A small multi-label image tagger, trained from scratch.
Model: 2.78M parameters, 32-pixel images, arch vit, norm layernorm, layers 14.
Training: soap at rate 0.0022, batches of 128.
Data: trained on photos of plants, animals and fungi (iNaturalist), 77898 training examples, 38.0 epochs.
Rows from block 6, named by matrix and row number. Rows with one number belong to one attention dimension. Each number is 200 + 40 x the weight over its row's rms, rounded and kept within 0 to 999. All counts start at 0. After the name is the row's rms in percent of the matrix's.
# q: attention query, key and value (stacked) (model.blocks.6.attn.qkv.weight, 384x128, the q third), inputs 86-127
# k: attention query, key and value (stacked) (model.blocks.6.attn.qkv.weight, 384x128, the k third), inputs 86-127
q.20,091,219,235,255,136,183,217,243,167,202,194,232,122,166,178,193,185,191,235,225,248,206,148,228,217,222,234,206,131,210,168,223,183,185,180,197,233,256,113,202,170,227,251
k.20,103,213,172,224,219,175,201,205,242,189,203,184,138,276,307,209,214,234,212,184,238,142,170,206,205,236,264,218,203,168,206,194,168,162,154,229,225,331,203,253,182,174,143
q.21,094,117,224,187,216,218,157,227,277,224,154,219,153,195,176,154,197,198,172,198,122,186,199,315,223,197,191,193,162,257,184,181,119,212,173,265,217,210,200,229,169,190,239
k.21,093,199,232,179,130,210,238,94,216,162,118,216,195,180,193,153,164,159,233,199,144,220,173,243,168,220,251,260,183,131,238,178,187,190,161,193,245,244,237,255,244,169,157
q.22,112,153,213,206,188,188,161,191,297,226,203,177,236,210,260,240,192,202,235,183,127,208,170,245,176,181,189,135,185,192,133,237,144,169,150,173,194,179,252,277,250,121,146
k.22,108,168,222,214,202,224,163,177,148,178,129,126,170,234,159,188,220,218,149,215,232,167,136,238,176,206,179,147,228,223,178,207,132,214,129,168,188,151,196,260,228,169,180
q.23,086,202,177,178,246,165,194,189,192,225,157,193,139,247,127,247,251,249,186,248,161,229,181,258,159,263,200,166,153,218,195,232,154,237,236,217,223,237,195,244,223,206,186
k.23,093,207,147,176,260,161,226,108,193,206,181,241,73,225,232,150,154,248,218,127,245,202,185,217,161,247,277,203,172,192,155,164,110,258,119,197,185,220,233,274,201,232,186
q.24,117,189,210,221,197,160,171,159,153,229,160,212,152,259,204,169,156,296,277,163,214,176,215,224,229,237,216,253,262,205,158,244,197,156,172,218,227,204,158,198,237,298,185
k.24,112,177,242,199,193,166,242,145,190,249,182,171,89,197,227,217,175,229,223,251,187,143,219,175,192,256,209,153,254,222,203,190,145,189,180,245,218,250,190,193,273,264,165
q.25,104,248,170,163,197,249,207,177,234,100,194,237,233,223,239,171,175,224,225,189,200,244,194,139,199,223,234,247,122,128,163,214,159,214,192,146,197,103,212,270,225,274,167
k.25,108,235,247,172,182,177,212,235,141,211,230,196,275,175,262,237,196,196,193,169,208,210,190,143,285,135,168,133,188,216,206,260,310,288,191,173,272,237,240,180,193,180,160
q.26,086,237,164,275,180,155,272,170,198,251,181,173,186,213,179,256,205,212,217,166,137,222,177,181,174,220,274,137,165,274,209,276,206,211,245,136,225,184,174,185,216,143,211
k.26,093,225,165,147,170,184,237,236,146,225,215,178,212,150,163,205,174,247,234,113,247,191,205,211,235,175,270,152,228,239,248,229,151,226,198,219,134,236,162,191,191,184,279
q.27,090,211,243,185,156,233,236,207,190,234,193,126,287,188,186,113,167,132,142,201,250,212,224,141,169,144,196,232,153,178,226,202,202,224,232,192,200,214,169,227,224,242,183
k.27,099,218,204,177,136,258,269,235,190,161,232,232,285,191,227,283,225,147,154,245,244,206,162,165,179,157,157,250,183,234,275,227,194,207,186,243,199,147,239,98,241,199,205
q.28,107,192,216,198,255,145,263,181,193,175,234,170,296,172,207,166,203,174,146,197,188,256,241,201,203,241,177,178,225,165,150,186,207,237,225,199,225,171,161,268,263,203,174
k.28,104,155,159,232,172,230,225,145,178,223,226,252,246,166,213,160,224,216,141,196,159,191,164,202,176,187,191,192,222,196,242,203,151,185,190,258,203,177,304,226,283,262,183
q.29,109,210,233,221,164,204,201,213,166,248,200,193,257,283,208,189,189,203,188,180,274,192,115,111,120,241,207,141,168,177,223,202,193,179,180,235,241,183,137,231,235,189,205
k.29,112,138,210,237,250,148,177,119,170,205,253,193,170,234,134,221,241,241,118,208,192,152,188,105,204,178,152,189,193,195,171,231,183,214,223,193,178,209,107,200,124,234,198
q.30,084,146,223,175,217,262,202,168,238,229,178,140,228,173,214,139,280,171,179,231,226,228,174,227,167,130,249,157,236,227,300,217,171,224,260,118,194,260,247,200,134,179,162
k.30,083,275,225,255,177,259,208,146,181,183,154,217,233,161,160,217,146,164,243,251,181,246,267,264,196,189,97,93,178,247,201,218,234,242,163,158,206,216,189,102,248,174,146
q.31,093,204,185,234,189,155,223,187,291,161,208,202,199,178,156,165,199,187,140,173,276,162,139,205,153,171,226,176,249,165,197,207,149,204,132,238,201,187,122,154,85,183,245
k.31,088,157,206,210,135,164,243,142,177,165,217,178,174,160,126,157,269,256,140,206,223,242,247,271,149,250,163,197,187,170,164,173,221,153,202,232,263,207,216,213,127,176,270
q.32,092,223,180,188,148,206,243,162,158,191,200,195,210,144,236,235,219,256,197,93,188,240,250,149,209,212,234,190,224,149,178,221,163,250,146,228,157,268,261,227,138,223,274
k.32,104,179,193,203,254,202,154,144,206,239,92,236,255,191,177,194,162,161,141,185,277,174,157,206,166,217,131,211,209,237,266,209,213,147,206,185,83,209,196,148,148,169,141
q.33,112,227,143,203,253,190,195,162,221,239,257,218,241,218,234,199,231,187,186,253,157,261,137,242,203,228,185,325,209,235,264,175,174,219,247,243,148,254,243,249,222,233,185
k.33,110,187,250,207,126,276,173,180,165,151,204,161,197,234,237,188,199,182,218,247,206,171,116,280,190,138,201,156,238,174,222,243,176,199,207,205,198,137,194,203,242,208,140
q.34,107,153,160,200,214,285,192,185,182,167,213,236,255,179,170,221,172,206,134,116,269,287,187,228,201,174,186,292,176,156,148,225,147,214,171,149,188,195,215,197,185,129,159
k.34,098,181,226,219,213,189,220,226,223,216,169,245,209,185,264,195,223,224,196,197,145,136,186,91,262,306,171,217,205,200,275,197,151,253,195,162,219,187,119,159,128,224,203
q.35,098,225,208,175,248,208,217,183,274,183,125,239,265,191,286,134,181,186,195,195,193,279,279,163,173,175,177,125,209,235,228,224,163,144,223,208,194,208,275,165,282,272,192
k.35,111,183,174,138,227,237,213,174,175,238,200,267,229,276,208,127,161,257,122,146,234,194,264,270,194,165,203,208,172,159,112,222,243,139,100,188,150,207,195,262,211,125,172
q.36,092,224,122,162,180,182,211,208,159,190,288,292,246,126,193,208,187,234,201,179,188,323,202,205,206,230,176,237,164,210,203,233,273,258,158,197,192,174,193,166,191,158,262
k.36,098,204,129,210,239,163,207,194,211,202,125,222,179,256,165,200,158,238,186,252,241,196,216,181,237,170,249,183,214,187,113,146,306,204,181,136,263,280,199,209,222,295,198
q.37,103,284,158,206,159,228,163,190,239,213,297,216,165,215,227,187,174,199,146,196,197,146,238,151,175,257,264,165,227,183,176,251,199,243,217,153,254,181,189,202,204,206,255
k.37,115,176,150,221,236,163,256,140,267,174,176,133,191,155,163,217,223,179,274,205,127,208,187,262,209,182,178,189,123,204,223,145,160,134,139,241,215,131,198,207,203,233,159
q.38,104,166,235,169,160,255,215,222,164,171,122,171,222,225,218,155,157,139,204,152,218,213,197,254,199,102,199,164,281,245,159,252,252,264,230,278,278,185,164,289,235,135,232
k.38,108,187,212,194,214,159,157,169,220,207,265,183,174,262,272,137,148,222,222,175,170,198,233,161,206,208,244,182,255,235,171,198,273,245,225,155,177,149,140,160,227,203,222
q.39,086,207,155,215,176,222,197,220,237,154,237,172,270,199,212,168,192,279,180,157,195,180,266,241,206,178,262,145,213,171,190,183,225,176,169,214,193,239,156,228,210,201,263
k.39,092,216,194,176,225,140,253,226,207,246,219,224,217,238,93,237,207,135,207,217,157,210,141,199,142,234,206,236,233,213,258,207,138,165,300,142,172,154,139,186,178,199,157
q.40,101,195,191,209,178,229,214,160,180,204,260,285,163,215,167,168,208,175,200,214,139,279,195,241,162,207,115,188,231,229,248,229,151,170,210,228,153,142,158,166,260,256,146
k.40,102,161,146,166,237,193,124,153,254,161,141,183,147,177,181,147,186,211,239,178,167,205,190,273,197,146,175,162,286,212,163,258,234,230,135,233,226,185,270,208,213,187,221
q.41,090,169,213,232,195,240,189,192,184,229,188,191,272,124,210,202,179,222,227,143,228,139,238,158,221,224,250,188,222,167,187,246,213,206,204,149,206,266,148,167,274,225,206
k.41,101,213,197,213,188,173,198,223,229,209,182,187,192,254,163,308,209,226,80,125,180,207,187,237,232,206,137,121,171,207,166,203,169,180,222,261,185,120,318,238,218,171,201
q.42,092,163,220,161,189,290,215,125,255,199,189,200,180,211,151,255,152,240,155,232,179,211,172,160,209,157,196,262,193,225,176,241,130,233,177,192,212,192,215,232,212,209,238
k.42,096,220,184,207,150,172,189,159,123,170,165,216,268,177,252,183,205,209,185,274,227,187,303,179,168,221,166,180,229,206,159,171,193,173,173,185,221,115,145,221,189,135,232
q.43,107,147,167,190,263,162,212,214,116,229,155,223,168,193,227,209,240,198,197,257,162,131,192,235,180,160,170,182,261,153,202,264,165,192,177,163,217,186,162,238,211,213,198
k.43,104,144,203,220,230,203,200,151,214,171,228,198,178,238,209,210,225,162,206,196,129,228,207,183,148,134,259,160,211,250,227,136,247,251,231,191,206,244,255,226,208,203,160
q.44,097,264,179,108,201,292,159,205,254,198,306,162,213,199,245,161,261,190,245,235,139,235,195,248,213,258,203,191,178,203,208,197,147,192,220,146,215,193,243,143,176,234,216
k.44,098,145,220,190,235,236,241,222,175,141,185,239,183,158,240,197,177,232,187,211,188,180,137,308,184,158,198,196,272,134,241,144,189,235,224,277,209,299,137,239,181,220,179
q.45,109,222,232,165,198,186,151,202,152,207,209,230,139,185,236,190,206,103,228,204,182,183,253,174,194,218,216,170,228,242,232,128,242,237,191,214,144,221,192,161,189,168,254
k.45,097,211,242,170,213,205,205,163,184,205,197,239,187,264,258,188,166,232,204,242,254,257,145,171,166,166,210,281,257,159,179,213,167,210,132,238,189,234,231,152,189,176,208
q.46,101,188,196,165,226,170,203,102,226,197,249,205,165,181,233,186,258,113,184,131,265,193,157,144,168,150,188,151,253,238,173,255,213,209,161,203,198,167,207,244,163,208,194
k.46,105,191,223,238,218,214,200,234,218,212,221,279,173,178,215,123,204,189,196,234,226,299,173,257,170,180,188,202,205,201,207,174,236,178,184,255,195,160,209,156,204,219,217
q.47,110,153,157,209,160,167,257,236,180,202,144,202,242,209,216,216,178,178,158,234,274,238,139,158,131,140,227,225,302,188,139,196,182,139,242,229,235,216,224,239,187,233,223
k.47,105,255,197,217,136,218,145,194,172,149,247,194,156,211,106,231,176,179,198,221,139,199,215,185,257,296,113,170,188,239,201,199,238,221,215,223,210,212,223,195,238,127,197
q.48,098,258,166,210,310,158,227,148,253,171,195,180,239,240,199,165,163,251,211,194,181,217,219,198,192,153,156,212,126,284,163,166,240,197,204,159,232,196,236,209,203,130,184
k.48,095,223,172,265,163,235,280,192,229,251,117,238,246,172,161,163,180,212,133,164,138,179,221,172,183,212,169,260,229,166,241,200,185,141,215,171,139,196,139,102,134,176,186
q.49,101,245,164,177,215,264,164,191,186,188,151,240,232,178,166,223,175,217,249,276,208,234,186,157,158,97,162,137,217,195,230,239,163,167,211,242,195,139,224,160,302,275,151
k.49,101,117,204,150,229,155,215,168,150,191,250,160,174,306,261,285,168,236,186,164,200,133,275,173,273,172,174,110,162,239,198,245,176,192,150,244,203,310,210,255,200,160,209
q.50,099,185,194,195,146,207,147,264,214,152,225,178,169,237,134,152,155,146,175,238,274,176,196,212,223,283,238,170,133,241,224,195,174,226,226,238,254,204,233,155,256,235,285
k.50,092,215,230,221,220,287,189,193,164,243,285,219,244,190,156,227,203,236,258,127,204,150,127,174,148,227,190,187,220,184,158,249,158,234,146,150,186,180,158,237,145,186,175
q.51,100,240,197,279,236,196,183,161,222,170,298,161,187,176,156,217,185,286,206,192,218,152,224,218,183,221,236,204,203,212,234,247,190,207,149,236,174,247,201,191,275,166,234
k.51,098,203,179,227,247,144,201,278,255,209,172,207,199,241,195,162,194,147,220,190,193,193,176,234,172,222,219,225,219,207,197,227,143,198,235,149,205,130,179,224,140,206,164
q.52,111,218,229,230,210,291,172,149,257,176,140,179,221,228,214,126,210,170,216,271,220,146,283,148,187,260,223,183,157,228,219,268,338,172,257,195,260,211,228,234,207,162,177
k.52,108,221,136,203,171,178,208,241,225,272,227,184,223,228,235,176,248,178,212,143,203,169,183,160,188,132,188,232,178,201,72,220,166,227,178,200,210,182,204,239,196,194,209
q.53,091,196,258,217,87,161,218,212,230,210,227,224,206,202,162,227,194,257,251,101,229,289,176,150,242,152,179,220,210,246,203,244,122,184,130,192,188,199,153,155,152,140,178
k.53,084,174,195,207,140,235,116,198,270,120,192,227,142,213,236,138,229,165,221,198,221,100,259,191,180,257,186,202,180,204,255,152,188,186,188,209,211,204,178,214,204,292,218
q.54,106,197,207,250,217,303,157,154,265,141,267,195,208,164,195,222,202,230,110,169,238,231,218,207,142,233,176,172,251,137,238,154,210,206,281,219,173,246,170,244,148,171,256
k.54,105,233,176,221,220,153,148,207,156,192,208,201,213,169,134,210,224,185,180,241,231,127,123,142,205,226,157,207,252,190,249,191,164,197,187,226,214,133,160,145,107,234,176
q.55,101,215,201,182,217,155,179,131,197,177,201,236,249,189,211,161,258,232,239,181,171,223,203,186,257,125,205,154,187,186,226,193,211,181,149,210,215,267,209,197,187,275,144
k.55,109,157,154,137,196,227,240,142,147,142,201,262,160,273,195,264,172,153,186,232,198,224,215,246,166,138,243,172,179,153,216,245,245,215,207,145,209,186,247,172,242,147,175