From a checkpoint of a small multi-label image tagger.
Model: patch size [4, 4], layers 14.
Training: soap at rate 0.0022, 23100 steps, batches of 128.
Data: trained on photos of plants, animals and fungi (iNaturalist), 77898 training examples.
Rows from block 4 of a small multi-label image tagger, named by matrix and row number. Rows with one number belong to one neuron. Each number is 500 + 40 x the weight over its row's rms, rounded and kept within 0 to 999. All counts start at 0. Numbers have three digits each.
After each neuron's rows are labels from the 100 images, of 14976, where the neuron reaches its highest value: "responds to" is what is common among them; "peak at" is the part of the image that holds the peak. Only what is clearly more common there than usual is listed. The data: photos of plants, animals and fungi (iNaturalist). In brackets: how many of the 100.
# fc1: MLP up (model.blocks.4.mlp.fc1.weight, 512x128), inputs 0-127
# fc2: MLP down (model.blocks.4.mlp.fc2.weight, 128x512, transposed), outputs 0-127

fc1.74:455501503527507456460514518493459530506447537486544435499541473443516476460530433496475427462474524546532460494535496504447469462470491453655469531497486525506475432530522445517491526536615435516463476486522431495509523507512506535518462509429472507464448466523445401532526476460576550520574521536475483447537456467459492496426522547548482491457525512475498539508561498547481457451510
fc2.74:514485469560484463476543511533470472587498468510526517493544461442473568493512512509475500475568483494480454532480529441422508405555478497566475508489394440440516517444466498562497499526527493495439450524486463460456557503528521529426506443425495401508506495493505529553463492455540513480493469475602453486542454496522529510512563447489425470546509535546480512556464445563502485540529
responds to: class Aves (83)
peak at: bottom centre (36); bottom right (32)

fc1.220:477466509513465467477446509496481520528452474480507481492495506518503485455592532589512449552533473539522474483466490522529502463489488488433452458441504536515449559479490491527424483464512529433511494501525507485445447506488544491434443478533527505511554568442539499471516530468521490584496450533484493392526449499483496524580552593536482629460481472469515413574499491423523470527527
fc2.220:508438548437444521449457476524537514520443505558463457419522492481479545545523559535527504497528471474521530420530453598473543509506567448521471527534506475497530416523521539505470529475452493488526530518456392450540528456512468580537541500539541466451406516508521511545452529494504520447570493546482459482538526502528427532508514496496465530573536500519530509574437533550487516546535
responds to: phylum Chordata (99); class Aves (98); order Anseriformes (40); family: Anatidae (40)
peak at: top right (32)

fc1.312:428514466531511477484474482471580459495489517477476575516545497490478528483488590529538537462544492535475523485479494510491483533616513517464517502492520508554494478527427447522499511422567512537511450525508511497494544491487486479603599459503509562507558491511571530567467518510495533474439392477516450571504468439510548493526496503456441487479496584545462459539458557553491433526479
fc2.312:587525513485447478422510437551548544488536491453496525500436529540507546556459470484485482506494603448388513576473453507477523520475499514414460526470512463509498512561532512499462512454490442491530524507506495513422523582438547558530483468495439501559504498507498532385521587514490429509490520533478527544483511501488518547519502483582442517527500452509531425445497486492488477493489
responds to: order Charadriiformes (35)
peak at: centre (32)

fc1.17:502499447520502480461468567496487501478529543498519505470506563490527541486555427475469493381498532475478506451548543419546494496484545443547478455381529545583471517507432537560482474462484520549485441468547558483570527425482525505476477484498469453517456484517461498531439510469579491512471475476546473494460562480452456536435522578523498542461420463519508508467469488470489454478455
fc2.17:504558419467577480511477571527525445448472544464521484499509503477521532548493416559543579522467525428452539531486452479506510489486491545494482507483534558465515471494492518543461451473440520545476560458519513464512519482492439561484498544521490471425554505475555577448493456562486463489492514469472541481548479459490450523419461470479494503522499445401500472377523486471462536444551
responds to: order Coleoptera (32)
peak at: centre (45)

fc1.446:515534480516485524541391500531477474495493523534521481444542498437481552452533505517499482523466546489556516554485524502513545438424550418492479474534515502524458474466468483514453535528453447445470489585510522547439485465448538502538546534481444536498518530455508432480546563509458406541440478474529522545497574484509562502463486508510440554539517531472427446499549431457468586550483
fc2.446:462502499476517508557484524518519416512396534563547460546508484560519482427464440508444469508467486459528481557533544442536523472407507518489510505507526489488478467499502478455460512539480553399480489490534505536572521506460523529474491449565490557526553596553502438487517584500457422496484538522520524479462472484509505524518458511583474493514532521518459473578541403496536452455523
responds to: phylum Arthropoda (82); class Insecta (80); order Coleoptera (41); family: Coccinellidae (28)
peak at: centre (38)

fc1.83:445500533520467402471452522512566461536461472479504563477534458503528458533630490582548511436434476498545513525495467509502504549451602591486544465513534516513392503472468498489460500545536495466503526504540454518494566447574471503490452470511516521561479495547457505547563481443503437468495461539574488510527517508499561485453501540519468540487492470477473488505492566511531515532544
fc2.83:489574544457502512435538538455520485580534509479479490473451531490495528520468464430501581520504471527455475582472462578520511493511529513541425539498581528455442480499463538523592462447430493504523505497452487443465463531448448524441550496546477461461524527621529484513501471499490516504529572424525496533488530524438531483501496518483432475428467438513498504476469433545534492536477
responds to: class Aves (85); order Charadriiformes (31)
peak at: centre (43)

fc1.186:512457452552470436478491535506540519507516558526461435549499566573596530514466467533446445443444524515509609428564545472500471473502587474488561558499471522463504437536511505531508502502462533448518510520468478480554507593501482531526473474560440481462618523528519506544460446444554529503477483526533505493528527453480503533483524485549571488485464525491521533514445543536494509539478
fc2.186:425443448537471490427489496491468470542489473552451470513471424504469441462500549484490426514454514461590490431521444443507589491495483518520503552544546523514566442458534498492496488495476516487488489563442533521538504491520550520516515414509470480442424439516500508503461587528490538566518426530392496455548486484524415499510528443512496513508486493469537486438476488488521474556543
responds to: order Passeriformes (64)
peak at: centre (38)

fc1.119:495499482518563561470558491492507514509474506506468555519552460488494579527526574501493505509476494502491527472529519441512457494536534522531522372532509533514470447491550487498457517498521492443554453472507539490429507537491562465452431483531512595469506439476385442634497438497540557516501485542429496456506471516523522549525486505503510539520539565505572538506498451498533529573518
fc2.119:505501507619490470527493433504486546532411554524555472417464517501507490498521540550462496471458499501524494508498493542520501497531419466480478445493521536482521483547549467523492459534478504530472558468548393504457491486525533434512420528509517486501581516473521480448511545505519553547551547543549487531500473546506452448492548571492502543461397554585478500563480480477447523583481
responds to: class Aves (98); phylum Chordata (98)
peak at: bottom centre (33)

fc1.207:456509483518427576546439521472459437522524551553520566479558470466522477469522460505529554452466538559509507529538428452479550424565554519531458494511493518515524478528517583505503537450503473525478490544551489548536589458513504441543485470435552537465519426506469512447579416532496490474539500498415509475515522426471506483453483534471494493498507513456470475500471440587495544498554
fc2.207:534509538491509461500431483546466531467523599466504537428515477523588525551541501426436572479496481527436466475492501534579537528481508499515463415463513429483463475508474429499508526503531555520501517456467484514504476432484506510464502427563469477535540483507528548480532453527552564462521516456502581494477527486511545537548468417480465430507518521492576549560440552557507496440504
responds to: phylum Arthropoda (60); order Coleoptera (25)
peak at: centre (55)

fc1.434:541504469499518459434507526507523468507571503503479554523491550489512546506513452582469492450509531493495435495529451461549480508462521513626501440583421463533549481503470420456495474490595508502475492528496515495408504489470482461534425496482523502494516499465464571564520481502493549428493518539500495481491487418417538475485465478507463554552595547526478448482448541485434466468504
fc2.434:508438530438517497499489494507513563459520499483488528520480500482521446561513554516504461551533481443509525517455445557467535508484395495434526540586473473400447573512531508426481530457489521504461523478515477509484525592484473503513492501525527463507552509487467488550461541538479560561511456567478461540480492473587477542510537498423476501486507529518447558539381501490559524468589
responds to: order Charadriiformes (26)
peak at: bottom left (42); bottom centre (33)

fc1.228:502500505483565570531529543513508528449512510491536524501508594450475490474541532455485487432528526487507449495500461477505442525579579589505565441502504473541442535467521470524501470487477532492487481591535548486422545495457487432532537485514477555535596510442490515444516437476484508473528547489451432497472506506463562474506569571524511513478496391436508510503515456425474451520483
fc2.228:466523529436499564401450466527463432479511482469496444485532465567474490511484602575522512553555534510529427517510483482469509497497513512540550530492537529509483565557504510498535474502552430396523495514530495524558475551555535507504556537462481473507568470532461481498395455504497606527474467467489482513539453495545540504456492525582566451561527468474512507479474453473501546503499
responds to: order Coleoptera (38); family: Coccinellidae (34)
peak at: top centre (28)

fc1.198:509502506549566472447516553446534479503457504483510586506551469488461508492529564530576532559512518492506544472474465588454416466495551504508482451509513456522540516494527575531581493557553513439520547549459476497468505463507519479575467513488478446451437481505469476529402489572561460501489567477403511488532463516513576491497565471551484527552483512456526502549493492484507540575481
fc2.198:479522517480472441524489482469546526547508471481551549461557519555491489526523491508544459550537450425527563427555532529546454592527488519484414507471523429458484433515498530508486555413498517533513597515508481523376443541537523475503466484467472500498459533507517560541529529495480544520518521540425521521447538474478483505484537534531536468454456515545463550562496475575560536494547
responds to: phylum Chordata (99); class Aves (96); order Anseriformes (43); family: Anatidae (43)
peak at: bottom left (36)

fc1.190:459529551562484495472492504473473526476503562532550508490442476523543505517494525548437461442507558490549566533493490448543475492526584519516490521481525479532431436444473517506530615522483516563495489470507507540518509537504431448457498509513538557462529507465418549520534498482529530493536611575541540498446557487501491499536492472511523625548475456488558427561550522509461502513474
fc2.190:554477504516506466483512531515543489484469566508509502577519527496540498478494553435519500483527604520529539568503487465448481511485444530506517496505445471532471540550467520512491572495561522474512444529593514485482579411514527407471502439509456561549515544480440497480536557521487491455505622551537528480510512479512563445494518490416554538523549504455462533467446471417474513491512
responds to: order Lepidoptera (32)
peak at: bottom centre (27)

fc1.338:490477495542509535485569511490494519497511532441541464473506586473569487482574521497557455542477531490479464533561526507463462472564518455467460485585539440461489480502424526505498529511509537424499498534449517487490463437472475520534553498534470513541526543454474469523546480554496488560546600471583476516568520523499468492365482451558520447472552562473499454448534476479444468487488
fc2.338:514461520460487472524474526481523449517496540540464498502442527437580482517464553515477549502570520479517452459547586479498492544529532417528552477559446493542506524464525428470474488479499457442500517591486523481480484416469562461532517562539538493455528436531533545474551476558509515559524515530517468406473447554518510563494427526462489452423524540416475471465512469485483516483445
responds to: order Coleoptera (33); family: Coccinellidae (29)
peak at: centre (25)

fc1.163:506593514468498448497554505451558492447504532510549572497547547499451489475560468429566501529586495532423541453556397457491516426532495407454521528557512487539522446527501490476495473510406501544543461476497470526538476427508500496474499441458443544489530466517508461469525488516443515488527465460510514476525514506484515561558416513579478521528565489492480489492491441483476562508528
fc2.163:464509492447477475500626509494479433493497497528529488476500425458530509493484444491450458422470476480442490510473503529512478441471476457540526534520543474594461597540458441485541567484576417499484514555479453457513511549445438532459503463512438468526448503500489474541494486507502479490468491504530507505551485389541510413490498453539455541516514570494534500467467445437460517460507
responds to: phylum Arthropoda (80); class Insecta (74); order Lepidoptera (32)
peak at: top left (35); top right (32)

fc1.253:507499501546521467530404533497530575542416453521558511538580569516505471557521531554525497474560548565534470445439497463510480534467555519493505509456439491474490509528554519500548500457499533416505460532433483535461501496509527498546526447602591475534507450512518478531528572479523518437500436535480519484565516542500505492439531448492497504511454521503513528500486430581446490550553
fc2.253:518435549546557540525539456472504506456519495503468495411497571485438494512598511475542471486497508468479556530538475476527502435584501538485471479517478489494417556567549499514532554463488489412442461482481523545510523422529511527423504603553512483515506477455521472443496525544475466442492437475501529514466521523545528494581506481456554563467552440470498517517499560531434500472539
responds to: phylum Chordata (96); class Aves (93); order Anseriformes (28); family: Anatidae (28)
peak at: top centre (27)

fc1.221:441476522519450554492489462528466436476405468551563523497489451445522470483506462466493457503515498561453456417486447527533493526476450493569500488550527479513535479485504546502447484508459549455519500512464499458547498501499515479489475463507448547361600506568549517449530419504499467464482515539407547559465419529497476535476530506474483589509509456542477509493444458490505499472535
fc2.221:499523526496473469433532537506469490567516465463521458454407521533582480479536525589545555522521463492540484535469467554525532502495473476506459528471515519555403529548479544580414465481479532510468466410506541424495541403541514457478449577538541560556448477504517512452508478558501480484464491512507528525533541540484479488453498526445510541484448448450502492511466472500459417519513
responds to: order Passeriformes (76); family: Parulidae (28)
peak at: centre (39)

fc1.227:525455488518607450446551476471514523488466511543507430468490551509471529440558535556434498444501515419524405471451467507505532437486495465505497558536483538524489547465533515455540477509507528459503488506554594435487499531565450535481535511558514533454510443474504479425560544574540526544462511490548513544477481578502484495519536535550572456490478465480558455542500465542429505492502
fc2.227:516488520504541452493565495522513554572468464578412459498548523467517499464581540440509521454477467536503498535565535458421485462516509452517474530586499540546475484556553519586546420510479569528546463485480521492512506445515575482519520504463487494498511520511487578464536501474540481456492534505548496530574542568496485483539542495385545500446502428521527540495553507490533457511455
responds to: class Aves (86)
peak at: top centre (28); centre (26)

fc1.354:560519482483477434558538548588437488482534525526528544521423560483535467536529462512518476492467566553499571515533429445430486481561537515450477406455487543555538423526456490565469523506506508461473478513476429500518499443510557520481498478483528521529471513544454465563467490477540497534553444489465537428553463483467473459467528442518477496445489497583484507528441509543462458561485
fc2.354:476550514466539445448493579465555557387616492523450488491492523533460507493472504475433535539429460529476479503533500567473481460532529526466460480519536577570454476472473465562525460495418489474522503527458513486559489517557479447530538504417472527471466489435518478528466513456512507492530524450503507490547437471499508518500481421472545478430527467462498448467454604479514509524500
responds to: order Lepidoptera (46)
peak at: centre (42)